python train.py --model="contrastive image-text model" --crop_scale_min=1 --horizontal_flip=true --vocab_size=1482 --loss="sigmoid" --text_encoder_norm="layernorm" --text_encoder_head_dim=32 --beta1=0.9 --precondition_frequency=10 --max_precond_dim=1536 --one_sided=true --max_steps=11900 --warmup_steps=350 --adamw_weight_decay_other_params=0.05
Rows from block 2 of the image encoder, named by matrix and row number. Rows with one number belong to one neuron. Each number is 50 + 12 x the weight over its row's rms, rounded and kept within 0 to 99. All counts start at 0. After the name is the row's rms in percent of the matrix's.
# fc1: MLP up (encoder.blocks.2.mlp.fc1.weight, 1024x256), inputs 192-255
# fc2: MLP down (encoder.blocks.2.mlp.fc2.weight, 256x1024, transposed), outputs 192-255
fc1.196 101:46 61 66 52 61 48 58 56 57 53 46 91 51 11 53 30 68 60 35 50 61 43 54 75 61 33 42 61 36 34 62 35 47 44 58 70 49 64 53 51 43 51 78 52 62 33 54 43 62 55 65 44 62 72 41 46 65 25 39 60 35 55 27 47
fc1.197 094:47 51 30 50 58 54 55 45 63 46 48 57 36 69 45 61 39 46 47 42 48 70 70 66 66 66 57 50 54 58 60 49 56 33 44 65 64 40 46 51 32 34 38 49 49 44 37 62 38 47 45 48 64 50 65 71 63 49 65 40 48 43 56 36
fc1.198 101:45 30 43 54 50 48 46 65 67 60 48 49 31 47 64 40 70 46 40 43 54 50 64 36 36 75 28 59 69 70 28 70 60 45 45 46 49 48 32 46 48 56 45 48 48 47 60 55 55 43 47 37 55 35 58 50 43 51 51 63 77 20 56 51
fc1.199 102:54 44 64 32 61 42 58 50 48 51 47 60 33 58 50 62 47 22 29 60 41 57 53 61 70 74 52 57 53 39 41 55 47 54 53 64 48 43 67 35 58 50 47 53 52 47 68 71 35 40 57 52 67 63 63 60 53 36 42 52 58 61 36 35
fc1.200 099:60 47 72 40 68 46 30 81 46 40 43 66 58 61 55 45 50 53 32 39 66 41 59 69 47 38 62 44 59 46 56 48 73 68 62 40 45 49 60 45 39 32 60 23 66 58 68 44 74 52 21 36 46 59 48 71 63 53 56 56 65 64 72 49
fc1.201 103:51 58 53 65 66 71 47 70 49 46 53 53 54 73 51 59 52 70 69 52 46 57 47 43 73 40 43 62 45 48 44 64 37 22 60 57 50 36 56 50 38 53 46 51 59 42 81 50 62 54 27 37 53 59 67 54 76 45 52 60 45 66 73 40
fc1.202 099:38 27 49 41 63 69 70 65 64 75 38 19 51 35 22 45 57 39 55 62 44 44 41 41 64 69 43 57 52 55 48 77 48 52 48 56 51 28 47 48 58 26 55 55 27 51 44 53 68 54 49 49 51 54 44 46 59 48 48 52 56 65 50 49
fc1.203 105:57 44 56 37 62 18 43 44 65 50 56 38 65 53 44 57 56 39 42 43 49 28 61 58 47 62 33 50 56 48 59 59 29 30 53 47 35 59 53 56 53 30 36 48 47 67 23 43 45 66 64 66 40 64 41 49 58 73 54 55 55 28 53 50
fc1.204 103:39 54 56 39 42 56 55 51 50 41 44 38 44 39 18 28 63 55 34 65 34 41 41 34 63 55 47 66 53 44 47 80 38 56 64 49 28 41 62 51 47 70 41 76 51 55 51 42 44 55 38 53 42 53 26 52 65 56 51 47 32 33 46 30
fc1.205 107:48 61 44 56 50 51 60 30 46 45 42 52 52 42 45 58 40 37 36 55 55 47 47 28 63 67 43 63 50 28 70 49 59 47 58 49 45 42 46 71 25 52 46 53 59 65 35 81 44 54 56 20 36 46 41 52 44 64 67 39 30 56 46 57
fc1.206 104:42 72 48 54 81 53 54 49 44 49 58 34 67 50 65 53 49 52 56 73 53 65 68 72 61 46 70 57 50 49 46 58 42 41 52 40 50 45 42 67 58 54 51 60 61 53 41 44 46 14 44 64 48 62 60 63 43 70 56 33 71 49 60 50
fc1.207 102:51 67 69 47 40 54 52 79 74 35 59 71 43 38 52 40 51 69 70 39 32 65 46 33 34 43 43 52 60 60 71 47 39 55 57 74 46 50 61 44 70 53 39 45 47 45 32 45 73 51 42 63 37 90 66 69 66 45 48 31 30 13 58 36
fc1.208 101:65 48 43 54 42 52 65 55 56 54 55 24 30 45 51 58 68 37 53 61 48 46 46 70 47 56 46 51 66 63 51 55 62 45 63 34 53 74 28 53 61 58 63 68 43 59 73 44 32 60 62 65 59 35 48 27 36 71 48 44 39 38 65 74
fc1.209 101:36 41 83 61 55 34 60 47 60 37 59 43 51 32 48 58 41 66 48 50 48 46 45 56 48 63 41 49 67 41 45 35 40 64 54 40 48 60 42 52 47 58 42 51 72 51 57 54 59 42 44 65 50 58 52 39 63 62 73 47 56 79 43 49
fc1.210 102:61 49 36 58 66 74 46 40 73 52 57 57 39 47 36 58 40 37 59 59 29 68 42 42 46 44 53 56 70 60 35 59 52 61 43 61 57 51 56 59 37 31 35 70 51 54 59 43 50 22 51 37 46 61 43 35 62 66 62 30 55 60 34 54
fc1.211 101:63 47 49 11 47 71 46 49 61 53 52 74 38 74 47 40 64 34 67 49 78 41 45 73 50 41 68 50 37 86 41 59 40 57 36 61 57 34 58 47 61 64 49 55 36 67 64 73 46 50 51 60 49 40 51 41 47 56 52 50 58 46 47 57
fc1.212 102:61 34 44 45 59 53 53 29 80 59 18 46 46 62 42 54 61 57 83 40 54 56 31 59 38 39 57 50 42 57 32 52 66 49 31 37 45 47 31 42 66 70 53 36 48 35 35 23 58 48 50 36 43 53 47 47 39 53 41 40 35 48 46 45
fc1.213 106:57 45 47 46 51 68 78 45 88 53 59 37 56 70 50 32 66 66 36 37 55 64 45 60 55 55 46 60 58 49 60 63 55 40 55 43 51 49 42 53 54 51 32 40 31 61 29 64 46 30 81 61 40 51 57 48 54 53 67 47 26 26 55 55
fc1.214 101:70 54 40 53 69 30 36 52 48 48 33 42 45 13 55 52 60 52 63 61 67 57 77 37 45 41 58 45 49 55 49 50 66 38 39 54 60 52 46 38 49 61 48 63 35 84 45 50 36 59 41 73 41 67 38 56 47 34 35 58 47 39 64 46
fc1.215 100:53 59 48 44 30 75 40 58 54 72 62 55 24 53 45 64 33 63 51 72 44 52 63 37 65 48 35 30 56 56 30 74 46 61 39 32 32 43 49 49 46 52 54 24 43 24 28 14 60 42 52 34 54 56 67 46 50 52 43 54 30 58 64 47
fc1.216 099:56 45 41 54 52 46 63 58 33 51 38 57 57 39 60 71 42 47 42 51 52 45 56 52 51 60 45 41 52 52 59 62 54 39 49 60 44 55 65 39 47 37 34 70 31 63 47 56 50 35 48 53 44 49 56 40 50 57 31 41 45 52 59 45
fc1.217 090:68 51 47 74 41 42 45 53 20 33 48 61 42 54 47 53 40 53 47 30 65 51 40 78 65 50 63 46 65 50 51 54 53 57 60 51 61 37 47 43 22 43 38 45 62 48 63 30 49 45 75 45 46 64 59 58 64 47 56 33 42 55 43 55
fc1.218 099:64 36 59 59 51 62 72 62 72 55 52 38 67 52 54 40 48 62 54 24 49 47 46 49 51 39 45 30 74 37 19 62 47 35 56 73 40 53 52 56 41 39 66 50 76 62 45 53 44 46 48 34 60 59 53 55 27 68 44 47 63 66 46 48
fc1.219 103:38 49 49 45 34 52 57 28 42 24 61 28 56 64 27 71 46 55 50 53 66 45 55 60 39 32 44 70 55 46 34 71 34 52 35 66 33 64 61 63 49 60 67 66 72 64 71 60 36 44 61 67 45 34 54 31 50 42 61 54 49 50 60 53
fc1.220 099:58 55 48 47 53 48 48 56 65 50 45 60 33 47 53 37 43 48 27 56 42 45 37 61 57 63 61 64 52 38 40 29 85 45 36 51 54 37 57 53 66 76 46 28 45 52 57 62 49 64 61 38 59 51 44 37 35 53 55 69 57 42 45 37
fc1.221 100:63 47 57 62 52 52 47 61 30 55 47 53 56 60 49 61 62 41 78 46 62 75 48 17 43 64 59 62 33 47 48 51 46 44 61 42 52 37 61 56 54 47 28 41 43 60 69 63 48 42 31 36 65 53 61 24 58 50 53 66 52 42 42 51
fc1.222 102:61 33 55 40 57 42 66 56 57 34 57 38 56 50 58 38 47 46 40 47 31 71 63 60 56 48 39 39 54 59 42 27 58 28 51 35 41 46 47 60 55 69 55 59 56 59 56 58 33 37 56 40 38 65 47 40 55 42 45 50 51 54 66 37
fc1.223 106:36 52 49 57 64 50 67 70 47 57 46 38 39 56 28 51 42 50 45 58 44 56 64 46 63 64 52 55 50 61 51 51 39 44 56 65 55 44 20 28 58 56 37 50 58 40 51 23 21 65 61 48 41 51 65 69 37 33 49 45 63 35 57 53
fc1.224 105:59 53 74 40 46 41 53 54 50 40 43 35 47 61 58 42 46 53 66 61 51 57 58 59 57 60 66 72 51 54 51 28 63 61 43 54 55 49 57 59 52 66 51 30 49 56 56 56 60 58 46 76 61 62 61 59 54 27 75 38 30 59 38 41
fc1.225 099:36 32 59 66 57 54 42 49 24 53 61 57 33 60 32 51 24 44 61 52 42 48 36 57 43 58 21 29 69 44 33 65 71 65 43 61 45 72 49 39 22 33 39 36 41 53 51 56 35 59 32 77 48 57 34 67 54 45 50 60 37 47 31 46
fc1.226 096:34 52 32 62 52 43 35 44 57 67 50 34 67 43 16 67 48 55 50 57 45 34 64 33 66 46 65 73 44 51 71 26 45 43 29 61 42 49 40 65 26 60 70 53 42 47 53 40 52 36 51 77 46 62 42 81 72 47 30 72 28 68 55 57
fc1.227 107:58 42 56 27 59 16 48 42 48 25 49 48 57 44 65 51 49 52 48 48 41 52 51 54 62 45 39 46 48 50 62 49 55 30 44 51 56 52 59 53 54 41 57 55 39 77 35 61 60 64 42 51 52 64 55 71 49 50 36 64 51 50 43 64
fc1.228 102:38 37 53 43 79 50 17 46 64 64 31 52 68 34 53 74 37 43 46 35 59 52 41 42 42 37 53 45 34 64 38 69 36 45 50 45 49 52 79 61 70 67 54 44 58 41 43 56 45 38 49 62 33 64 36 54 49 55 58 56 52 54 43 75
fc1.229 098:42 42 66 59 71 42 37 60 42 57 57 47 36 39 49 34 36 40 34 54 67 62 40 42 54 47 32 59 64 65 62 63 49 49 64 44 32 68 58 62 30 45 29 37 45 34 58 56 49 63 30 50 34 59 57 44 28 28 46 45 54 58 33 47
fc1.230 101:61 52 45 71 43 55 62 48 54 62 38 15 51 33 63 50 59 63 40 26 48 53 37 48 32 54 63 56 32 34 28 73 52 46 43 56 58 61 44 54 55 24 38 52 57 66 45 56 45 52 49 48 45 68 70 52 59 55 36 61 43 46 50 48
fc1.231 101:46 55 65 39 57 37 72 61 44 73 44 47 51 58 45 40 54 58 56 47 43 72 63 40 55 32 39 53 47 50 29 47 59 49 71 56 70 58 55 50 55 75 30 64 54 37 50 69 43 51 74 58 66 57 49 67 41 38 54 49 58 44 68 14
fc1.232 102:77 51 55 48 39 41 36 43 33 51 28 45 50 34 27 54 45 47 47 80 56 52 31 36 59 60 81 70 42 45 52 41 33 43 51 53 43 52 41 58 30 54 40 54 66 65 63 69 45 74 43 82 49 53 38 43 51 42 30 52 24 65 66 64
fc1.233 102:68 59 60 69 47 51 61 30 58 27 63 53 42 64 59 56 68 45 45 59 45 53 59 31 62 68 51 53 59 40 65 54 38 42 31 23 51 43 40 30 50 33 44 67 66 60 49 59 47 46 70 51 61 62 67 68 51 49 44 32 33 74 44 46
fc1.234 096:45 49 45 56 41 56 54 35 51 52 80 49 21 42 34 51 50 39 36 45 68 48 57 39 67 57 64 54 57 29 39 29 63 58 65 62 38 66 54 49 32 25 36 67 53 34 40 58 72 54 42 54 49 56 49 50 45 40 60 55 61 46 32 69
fc1.235 106:47 55 55 68 63 35 58 61 37 55 54 35 68 47 53 30 37 56 52 48 39 41 72 62 59 67 34 47 29 38 44 58 61 64 60 77 42 48 41 46 40 36 47 50 34 56 31 59 42 59 51 58 53 52 66 52 47 63 48 65 44 41 41 51
fc1.236 098:46 50 47 26 42 64 50 47 41 49 57 50 60 48 51 60 75 59 49 50 67 49 47 31 53 48 36 47 69 73 22 28 30 57 63 40 62 43 37 47 53 50 42 41 25 58 68 38 62 42 24 48 26 50 54 56 20 50 77 57 56 52 52 57
fc1.237 099:55 51 41 54 58 36 43 27 63 53 32 53 40 57 64 56 53 32 61 37 66 64 56 55 53 74 64 62 37 52 59 33 57 51 37 76 40 24 55 59 66 69 57 52 58 37 51 49 46 62 45 55 47 55 52 39 66 47 65 70 41 66 68 51
fc1.238 108:26 46 53 44 51 50 35 57 48 34 44 70 55 55 52 35 66 38 62 47 58 46 29 19 67 71 36 17 56 30 57 46 71 47 40 62 65 66 59 44 49 28 46 46 40 54 59 61 49 50 39 48 67 75 62 56 53 49 47 62 60 28 46 35
fc1.239 099:51 51 40 57 42 49 49 46 50 46 44 34 55 53 57 31 66 35 61 48 52 54 56 39 49 53 57 64 45 45 32 42 54 58 35 27 45 56 54 44 47 40 30 45 80 52 40 29 50 24 71 42 41 51 54 66 40 46 49 67 62 54 38 34
fc1.240 098:53 52 47 53 52 45 50 63 48 49 66 68 43 63 64 30 42 54 43 72 51 50 45 50 56 46 69 45 23 41 55 58 41 54 39 17 45 37 74 41 30 51 49 50 24 50 63 67 57 53 57 45 42 47 48 46 48 54 61 44 20 65 53 43
fc1.241 092:47 44 47 69 68 45 24 35 45 46 73 45 41 26 49 41 61 43 61 55 46 43 50 33 43 52 49 68 40 67 18 36 66 51 33 46 46 51 44 38 33 39 39 73 63 56 52 52 60 50 35 30 52 59 44 47 69 55 60 29 48 62 42 71
fc1.242 101:55 79 48 22 69 36 49 53 59 63 38 33 50 63 65 61 36 67 35 38 59 53 34 49 44 58 60 57 40 34 62 25 60 59 43 49 54 30 42 71 29 55 53 79 57 35 45 32 54 36 56 49 64 65 52 61 68 42 41 49 47 47 68 34
fc1.243 095:32 56 53 44 44 64 60 63 31 27 49 68 39 56 48 60 46 22 68 52 53 65 48 42 52 44 50 52 73 51 53 66 73 53 50 47 44 45 63 38 53 46 44 56 56 41 40 71 56 59 49 46 46 43 53 46 58 34 42 50 61 70 61 57
fc1.244 098:53 65 49 56 43 51 39 36 54 33 47 27 42 49 55 60 34 32 74 42 45 60 52 58 26 60 65 67 54 53 65 53 51 42 60 58 60 31 50 32 23 36 33 45 40 23 44 32 60 67 41 40 34 57 52 68 45 57 66 50 73 46 31 47
fc1.245 101:58 50 47 53 45 58 67 61 62 49 55 25 46 51 58 73 25 75 43 44 29 36 54 52 50 47 66 58 53 47 25 48 56 62 48 60 54 45 55 37 49 57 46 64 61 51 59 48 49 48 81 39 46 52 66 31 68 58 45 42 46 70 34 50
fc1.246 096:32 53 48 54 43 44 35 71 61 53 43 53 54 39 66 57 41 38 62 49 41 36 61 49 40 51 50 61 56 37 53 45 21 45 29 54 53 49 46 43 45 62 37 53 27 32 62 70 52 48 71 72 54 60 57 44 55 51 27 60 42 56 58 56
fc1.247 104:57 66 67 38 48 55 49 46 57 51 47 59 65 44 46 50 32 40 54 37 33 82 68 45 45 40 71 69 49 32 61 69 39 63 44 53 60 64 36 42 49 44 69 56 58 53 55 34 56 59 58 46 48 43 27 48 63 65 49 50 50 47 66 56
fc2.196 103:58 17 51 43 75 56 39 37 43 38 53 34 47 54 47 36 43 60 44 58 39 50 44 57 60 55 52 40 45 58 58 54 41 61 57 59 47 44 37 67 43 44 48 61 34 44 57 46 65 52 39 56 49 44 31 42 42 40 71 66 65 46 28 54
fc2.197 095:34 28 64 42 47 64 40 35 28 55 36 63 51 51 48 32 31 52 47 52 50 51 33 59 36 65 30 41 36 68 51 71 30 52 42 45 65 66 64 53 45 56 73 54 60 30 36 48 74 65 41 59 46 68 68 32 61 56 48 56 39 30 43 57
fc2.198 102:51 29 48 64 49 65 44 71 44 54 68 61 48 44 52 28 35 53 48 76 45 58 35 59 49 52 25 50 55 41 41 34 40 50 50 51 59 42 61 71 59 64 51 46 46 80 12 48 18 48 62 49 56 42 34 57 51 43 42 47 46 50 53 42
fc2.199 101:40 33 25 54 47 51 42 51 52 40 44 60 79 75 38 27 56 51 46 41 65 61 44 40 14 36 68 46 26 42 48 71 57 43 53 53 64 55 47 53 41 49 47 63 59 29 54 39 47 52 29 49 51 52 51 26 48 63 54 56 37 28 60 69
fc2.200 100:51 60 76 60 57 43 47 45 58 50 48 52 45 49 42 49 26 48 53 50 46 34 48 50 27 34 61 39 53 38 36 77 58 42 74 75 57 30 61 47 49 29 78 55 44 46 65 46 71 54 60 48 34 71 37 63 40 61 50 57 41 35 22 49
fc2.201 103:58 41 55 53 60 56 49 43 44 42 38 48 58 45 37 56 30 39 47 53 59 35 59 45 38 30 59 32 35 54 54 38 60 41 56 34 52 39 56 34 57 52 36 31 32 55 41 44 70 71 47 43 24 46 61 60 43 52 64 40 57 39 56 41
fc2.202 100:46 55 43 54 42 70 51 40 33 47 57 60 55 53 59 40 37 64 68 71 62 67 74 69 47 51 50 32 41 44 50 58 40 39 42 44 46 32 53 55 67 48 51 23 58 43 48 50 56 30 10 44 40 26 41 45 26 45 58 52 49 44 49 46
fc2.203 106:41 54 48 82 45 39 36 26 37 47 46 29 69 53 45 58 37 63 49 43 36 47 39 46 61 61 66 53 58 58 63 46 53 45 55 45 32 51 66 50 42 53 66 53 47 74 44 75 34 59 47 51 49 70 49 51 42 48 64 63 46 54 45 33
fc2.204 105:47 58 55 50 57 39 60 38 58 45 55 60 73 39 53 62 57 43 75 43 51 52 60 44 57 62 70 45 31 29 61 58 58 56 57 53 60 42 41 54 36 46 62 58 56 57 37 32 41 47 37 49 35 49 53 42 36 53 68 54 56 30 80 56
fc2.205 105:46 56 33 58 45 46 52 41 45 83 53 81 71 58 49 49 48 59 55 54 75 53 39 68 26 45 56 54 56 67 57 43 56 73 31 38 33 63 74 62 53 43 29 50 57 26 47 52 56 79 44 49 60 59 60 55 45 37 39 49 65 51 55 55
fc2.206 105:44 60 85 47 50 38 48 42 46 59 53 40 46 51 60 68 43 41 38 45 31 55 62 45 55 56 38 47 63 34 51 46 76 25 40 53 41 50 41 63 56 30 54 38 44 57 54 53 48 45 47 46 59 30 63 38 60 36 38 56 34 41 52 44
fc2.207 102:33 28 59 48 43 70 42 40 58 37 35 20 60 39 44 45 66 49 60 37 53 72 32 58 66 63 52 54 62 48 64 64 54 29 36 62 50 51 26 61 44 69 67 28 43 53 58 38 59 52 61 59 51 58 36 36 54 73 41 57 70 53 52 39
fc2.208 101:41 47 54 50 26 59 54 45 45 64 64 58 36 42 61 62 30 62 58 48 36 59 76 56 35 61 62 40 44 38 22 63 63 53 50 48 35 51 79 20 62 38 33 42 54 27 42 49 44 64 64 33 50 45 43 46 57 50 47 70 38 45 44 39
fc2.209 104:43 35 71 50 33 50 52 28 42 55 33 61 51 49 37 57 53 44 51 54 52 52 58 43 49 38 82 37 48 53 40 74 42 65 71 50 43 51 40 56 49 40 55 27 55 52 43 47 69 34 43 25 42 39 41 50 43 61 63 57 40 53 44 67
fc2.210 102:57 65 48 72 38 50 39 64 56 44 39 61 42 59 35 60 57 66 51 71 60 43 73 27 43 46 49 40 36 56 35 31 38 51 56 41 62 53 62 41 62 45 41 34 45 34 47 49 32 43 62 26 21 58 55 42 48 40 42 48 91 32 45 50
fc2.211 103:52 67 44 49 61 37 68 40 50 42 62 36 47 35 37 50 49 50 25 50 38 46 43 50 49 56 57 51 69 42 48 54 38 36 45 70 69 38 49 47 61 57 23 50 51 49 61 48 54 67 66 23 36 52 31 47 62 48 29 50 61 23 25 41
fc2.212 101:45 72 47 42 55 54 71 52 48 41 46 33 50 30 41 57 53 41 52 53 50 73 58 42 56 48 40 58 39 41 65 47 52 50 58 38 26 31 64 50 50 59 58 44 62 79 55 52 52 52 56 37 70 39 53 58 34 47 56 27 43 49 43 51
fc2.213 101:43 68 38 42 49 55 49 47 43 42 76 50 42 56 41 28 51 45 32 58 49 54 42 56 51 42 45 51 64 52 15 45 43 38 48 52 57 59 49 37 57 53 49 63 39 44 57 73 49 56 61 41 77 40 56 60 58 72 53 58 26 32 52 44
fc2.214 100:63 35 50 64 61 40 59 48 39 58 08 49 51 47 47 35 48 58 51 55 57 48 21 36 43 22 51 59 50 65 57 37 56 52 50 44 53 41 47 39 68 43 69 41 39 52 51 50 31 55 34 40 61 39 57 43 75 53 45 43 75 48 52 50
fc2.215 103:51 71 41 51 35 28 59 41 34 71 49 46 35 48 46 40 56 45 45 44 40 50 76 41 66 64 34 60 45 26 19 38 61 37 65 33 53 44 44 60 50 77 54 45 40 47 62 53 41 46 41 41 70 44 92 63 60 40 56 51 60 65 69 56
fc2.216 098:54 59 55 64 45 40 54 49 59 47 54 42 63 47 55 53 38 29 38 50 59 56 50 46 68 67 40 62 49 52 39 53 47 50 60 42 48 35 50 56 36 47 64 49 64 62 54 62 57 48 76 57 72 81 28 49 46 22 47 55 31 49 71 45
fc2.217 089:27 63 29 64 41 57 49 34 37 55 51 73 56 68 34 58 38 55 46 58 55 50 32 37 35 37 41 62 42 41 73 54 51 59 61 54 59 48 47 48 50 39 56 39 50 29 47 54 46 58 31 41 38 67 62 40 50 46 49 60 59 46 43 29
fc2.218 101:41 57 60 39 40 47 50 62 48 47 57 52 53 36 49 59 13 39 41 49 36 60 60 54 51 54 54 46 49 43 46 56 46 37 36 34 53 33 61 45 65 44 70 51 45 68 37 46 46 48 48 53 61 75 53 49 53 64 45 30 46 59 72 37
fc2.219 101:38 31 36 52 55 55 46 53 65 41 44 42 75 04 52 67 46 53 36 47 45 58 46 42 51 54 50 74 47 56 75 65 41 63 58 57 60 62 45 62 51 76 71 62 73 21 31 53 46 49 60 54 58 31 42 52 44 64 63 47 45 46 49 54
fc2.220 098:41 58 49 58 59 51 37 50 41 23 58 52 40 41 52 57 68 50 39 59 31 56 63 24 68 64 52 50 58 47 74 53 44 36 73 45 36 51 39 57 53 66 48 66 50 89 47 36 68 55 28 41 76 50 46 47 38 39 38 52 42 45 64 50
fc2.221 097:44 43 64 68 54 47 61 48 55 49 37 58 57 52 49 53 69 52 64 64 35 59 62 65 55 55 40 40 71 38 36 68 29 68 48 46 52 61 48 39 28 58 23 40 54 48 29 50 38 43 43 32 62 68 68 52 67 62 44 61 53 46 74 45
fc2.222 109:53 61 43 39 55 38 74 48 62 68 43 59 67 66 39 33 47 29 36 65 38 65 79 48 56 64 58 42 42 48 55 56 44 38 30 38 53 65 54 41 49 53 49 30 23 45 35 50 40 33 57 66 69 45 50 39 48 49 49 63 41 56 61 58
fc2.223 106:39 53 49 52 51 62 27 44 48 52 61 41 56 65 70 55 71 59 60 55 42 47 36 44 55 28 53 52 48 50 60 41 46 55 25 66 46 60 48 54 50 55 68 64 86 32 33 46 56 54 43 55 51 33 41 26 49 43 53 48 67 52 54 39
fc2.224 102:35 50 42 44 77 64 54 42 41 34 34 39 54 70 36 57 47 50 65 43 48 54 53 47 58 42 55 52 70 42 54 70 58 64 30 60 54 48 38 44 58 37 47 59 32 51 71 32 59 54 54 34 48 39 58 66 37 43 68 34 55 55 45 42
fc2.225 099:43 75 42 57 55 47 52 66 59 75 42 47 44 64 40 35 50 50 67 75 59 62 34 58 40 52 62 59 34 42 41 81 57 57 51 36 52 54 38 46 64 43 40 57 42 50 35 39 55 34 46 38 70 46 56 50 46 58 59 50 61 80 24 62
fc2.226 103:30 34 66 46 57 51 53 53 46 44 74 41 49 38 45 28 54 56 38 57 47 60 73 32 37 32 50 49 51 50 59 37 58 44 55 53 48 54 52 47 49 53 57 58 58 37 55 52 45 36 36 24 42 52 42 23 39 57 68 69 43 49 65 70
fc2.227 106:58 59 45 72 52 54 55 57 54 69 57 47 69 38 39 54 58 58 79 46 31 55 37 60 45 49 66 39 53 45 34 45 55 35 51 60 52 55 41 57 46 54 47 31 43 38 61 30 44 49 61 76 53 23 51 58 50 64 50 46 40 67 57 61
fc2.228 106:66 07 52 59 43 46 37 55 31 32 57 26 60 56 62 59 69 48 65 50 32 55 40 26 47 43 70 58 25 73 51 43 42 61 60 71 58 25 53 46 66 44 54 45 41 66 55 50 54 45 56 37 51 34 41 46 39 28 41 76 65 41 32 45
fc2.229 095:46 70 57 38 44 70 55 50 75 51 67 40 33 41 55 35 40 48 44 71 54 39 51 57 31 30 42 55 49 65 50 45 46 35 46 40 50 39 63 39 53 52 67 44 49 66 58 55 61 55 24 47 30 56 57 33 42 42 58 48 47 55 60 49
fc2.230 100:49 53 46 56 42 56 56 47 50 51 58 49 40 31 38 51 70 56 20 67 56 38 44 42 42 65 54 67 47 43 59 74 43 75 18 39 48 47 54 56 54 56 58 68 49 31 41 46 66 55 60 53 40 40 49 32 34 30 69 35 64 39 49 45
fc2.231 102:48 63 60 46 46 50 44 43 36 51 44 53 49 54 52 36 51 25 61 67 65 43 42 51 47 36 51 23 50 36 36 66 44 50 44 51 57 45 73 71 52 45 32 93 46 42 53 37 56 39 28 65 68 45 39 57 46 63 44 81 26 57 60 53
fc2.232 102:71 44 47 66 63 53 37 39 45 67 71 35 23 42 42 52 38 42 38 53 13 65 50 66 59 57 75 27 35 53 49 50 46 70 52 57 60 69 52 68 76 49 49 30 66 61 59 32 27 52 53 53 74 40 47 38 39 27 52 33 51 52 57 47
fc2.233 100:31 33 66 42 39 52 40 54 54 46 42 50 65 71 48 44 48 55 44 38 48 52 37 77 32 48 46 69 36 44 71 44 54 34 68 28 41 60 31 33 50 52 48 34 58 27 60 40 42 69 40 29 45 67 60 31 48 60 26 53 60 45 43 50
fc2.234 096:34 52 73 47 47 48 62 43 54 67 42 44 75 56 47 48 55 58 68 61 49 39 22 57 42 36 60 33 30 41 50 37 73 66 56 32 28 50 53 45 44 53 43 43 52 70 26 52 49 57 35 51 46 64 47 56 45 71 28 41 58 39 45 63
fc2.235 108:48 45 62 52 48 56 42 57 41 76 43 35 36 30 36 55 56 59 70 63 45 53 63 44 19 70 44 56 51 48 41 40 25 31 56 69 54 33 42 51 68 55 64 66 70 64 53 55 96 52 56 73 68 48 52 66 51 43 46 49 37 55 48 58
fc2.236 097:55 59 51 42 65 53 53 41 52 56 43 56 57 48 39 38 47 50 52 64 43 48 62 50 59 59 40 47 30 61 56 47 49 62 61 45 65 40 42 45 57 34 23 46 64 26 61 51 64 55 58 47 44 73 61 52 65 58 47 43 59 31 50 42
fc2.237 096:52 53 29 39 52 60 56 30 42 48 50 29 55 55 44 53 55 55 54 49 36 58 74 60 75 54 58 48 52 63 26 42 62 57 38 41 65 56 39 67 58 51 50 52 24 55 57 53 60 37 29 50 47 42 60 54 44 46 67 54 30 46 43 56
fc2.238 108:54 58 62 58 30 60 69 59 36 48 39 58 58 67 54 31 51 60 68 53 73 35 77 40 60 60 49 45 51 92 65 56 50 36 36 49 44 50 32 61 76 56 42 40 41 54 68 52 71 44 46 51 44 62 49 57 44 54 62 40 56 32 46 56
fc2.239 100:49 66 34 50 50 33 45 30 37 58 45 59 21 42 35 67 57 39 47 39 55 52 56 62 25 52 39 53 60 39 57 62 51 61 38 27 53 54 44 57 44 33 20 45 54 42 49 42 61 45 34 48 68 37 38 27 59 52 52 55 38 45 50 34
fc2.240 100:35 44 59 38 51 42 37 56 64 53 39 57 59 77 57 41 60 56 38 63 43 67 24 54 40 55 43 49 30 69 53 53 56 50 39 27 42 47 61 54 34 38 54 53 41 55 44 58 60 65 50 50 74 60 49 38 45 74 32 49 52 61 59 48
fc2.241 095:34 39 39 60 54 22 57 41 54 72 64 50 72 48 65 63 55 58 34 52 59 56 47 31 26 48 43 61 40 39 50 34 48 63 49 56 43 68 33 28 56 60 20 59 47 54 57 62 40 59 59 36 43 37 66 64 26 48 49 60 38 49 74 41
fc2.242 096:32 53 53 60 51 22 37 63 54 66 47 61 69 32 52 49 65 46 53 53 49 62 49 40 45 56 37 60 39 41 42 70 56 33 31 42 44 80 88 70 57 43 34 49 57 49 44 53 45 59 29 46 70 33 50 49 41 53 50 52 64 50 34 51
fc2.243 092:53 40 32 73 54 64 52 52 50 43 43 49 62 47 42 42 58 57 32 75 56 55 70 55 42 46 61 57 47 58 38 41 46 57 51 69 48 54 48 55 58 53 59 49 42 41 45 71 25 49 66 47 13 59 61 67 63 76 72 41 54 48 34 48
fc2.244 102:39 72 56 48 54 57 61 54 51 49 48 63 63 59 31 54 52 60 22 53 54 34 46 41 56 62 65 36 51 56 42 43 61 50 57 47 53 57 38 53 52 41 76 40 67 48 47 34 72 44 35 53 30 37 63 42 51 36 56 42 35 53 43 43
fc2.245 099:56 30 34 72 55 43 52 60 49 68 39 57 60 43 38 48 26 56 40 64 40 58 54 49 54 37 53 54 50 60 50 49 51 43 69 38 70 21 71 50 69 41 40 54 52 67 59 62 38 60 37 36 54 62 51 47 74 57 46 37 38 41 53 41
fc2.246 097:52 56 58 55 51 43 75 29 52 61 49 50 34 23 57 48 44 43 55 63 51 41 48 35 65 71 62 42 50 51 60 39 46 42 55 38 15 56 66 32 63 66 21 61 46 46 42 64 56 21 53 65 41 30 57 51 44 45 49 60 63 52 40 47
fc2.247 100:51 63 56 76 49 58 28 61 63 34 44 48 58 48 49 48 47 30 71 75 52 47 31 50 35 53 53 51 38 59 53 49 60 38 60 69 54 25 42 65 34 63 74 62 36 62 60 53 51 50 73 49 47 46 51 50 35 56 54 60 50 75 61 44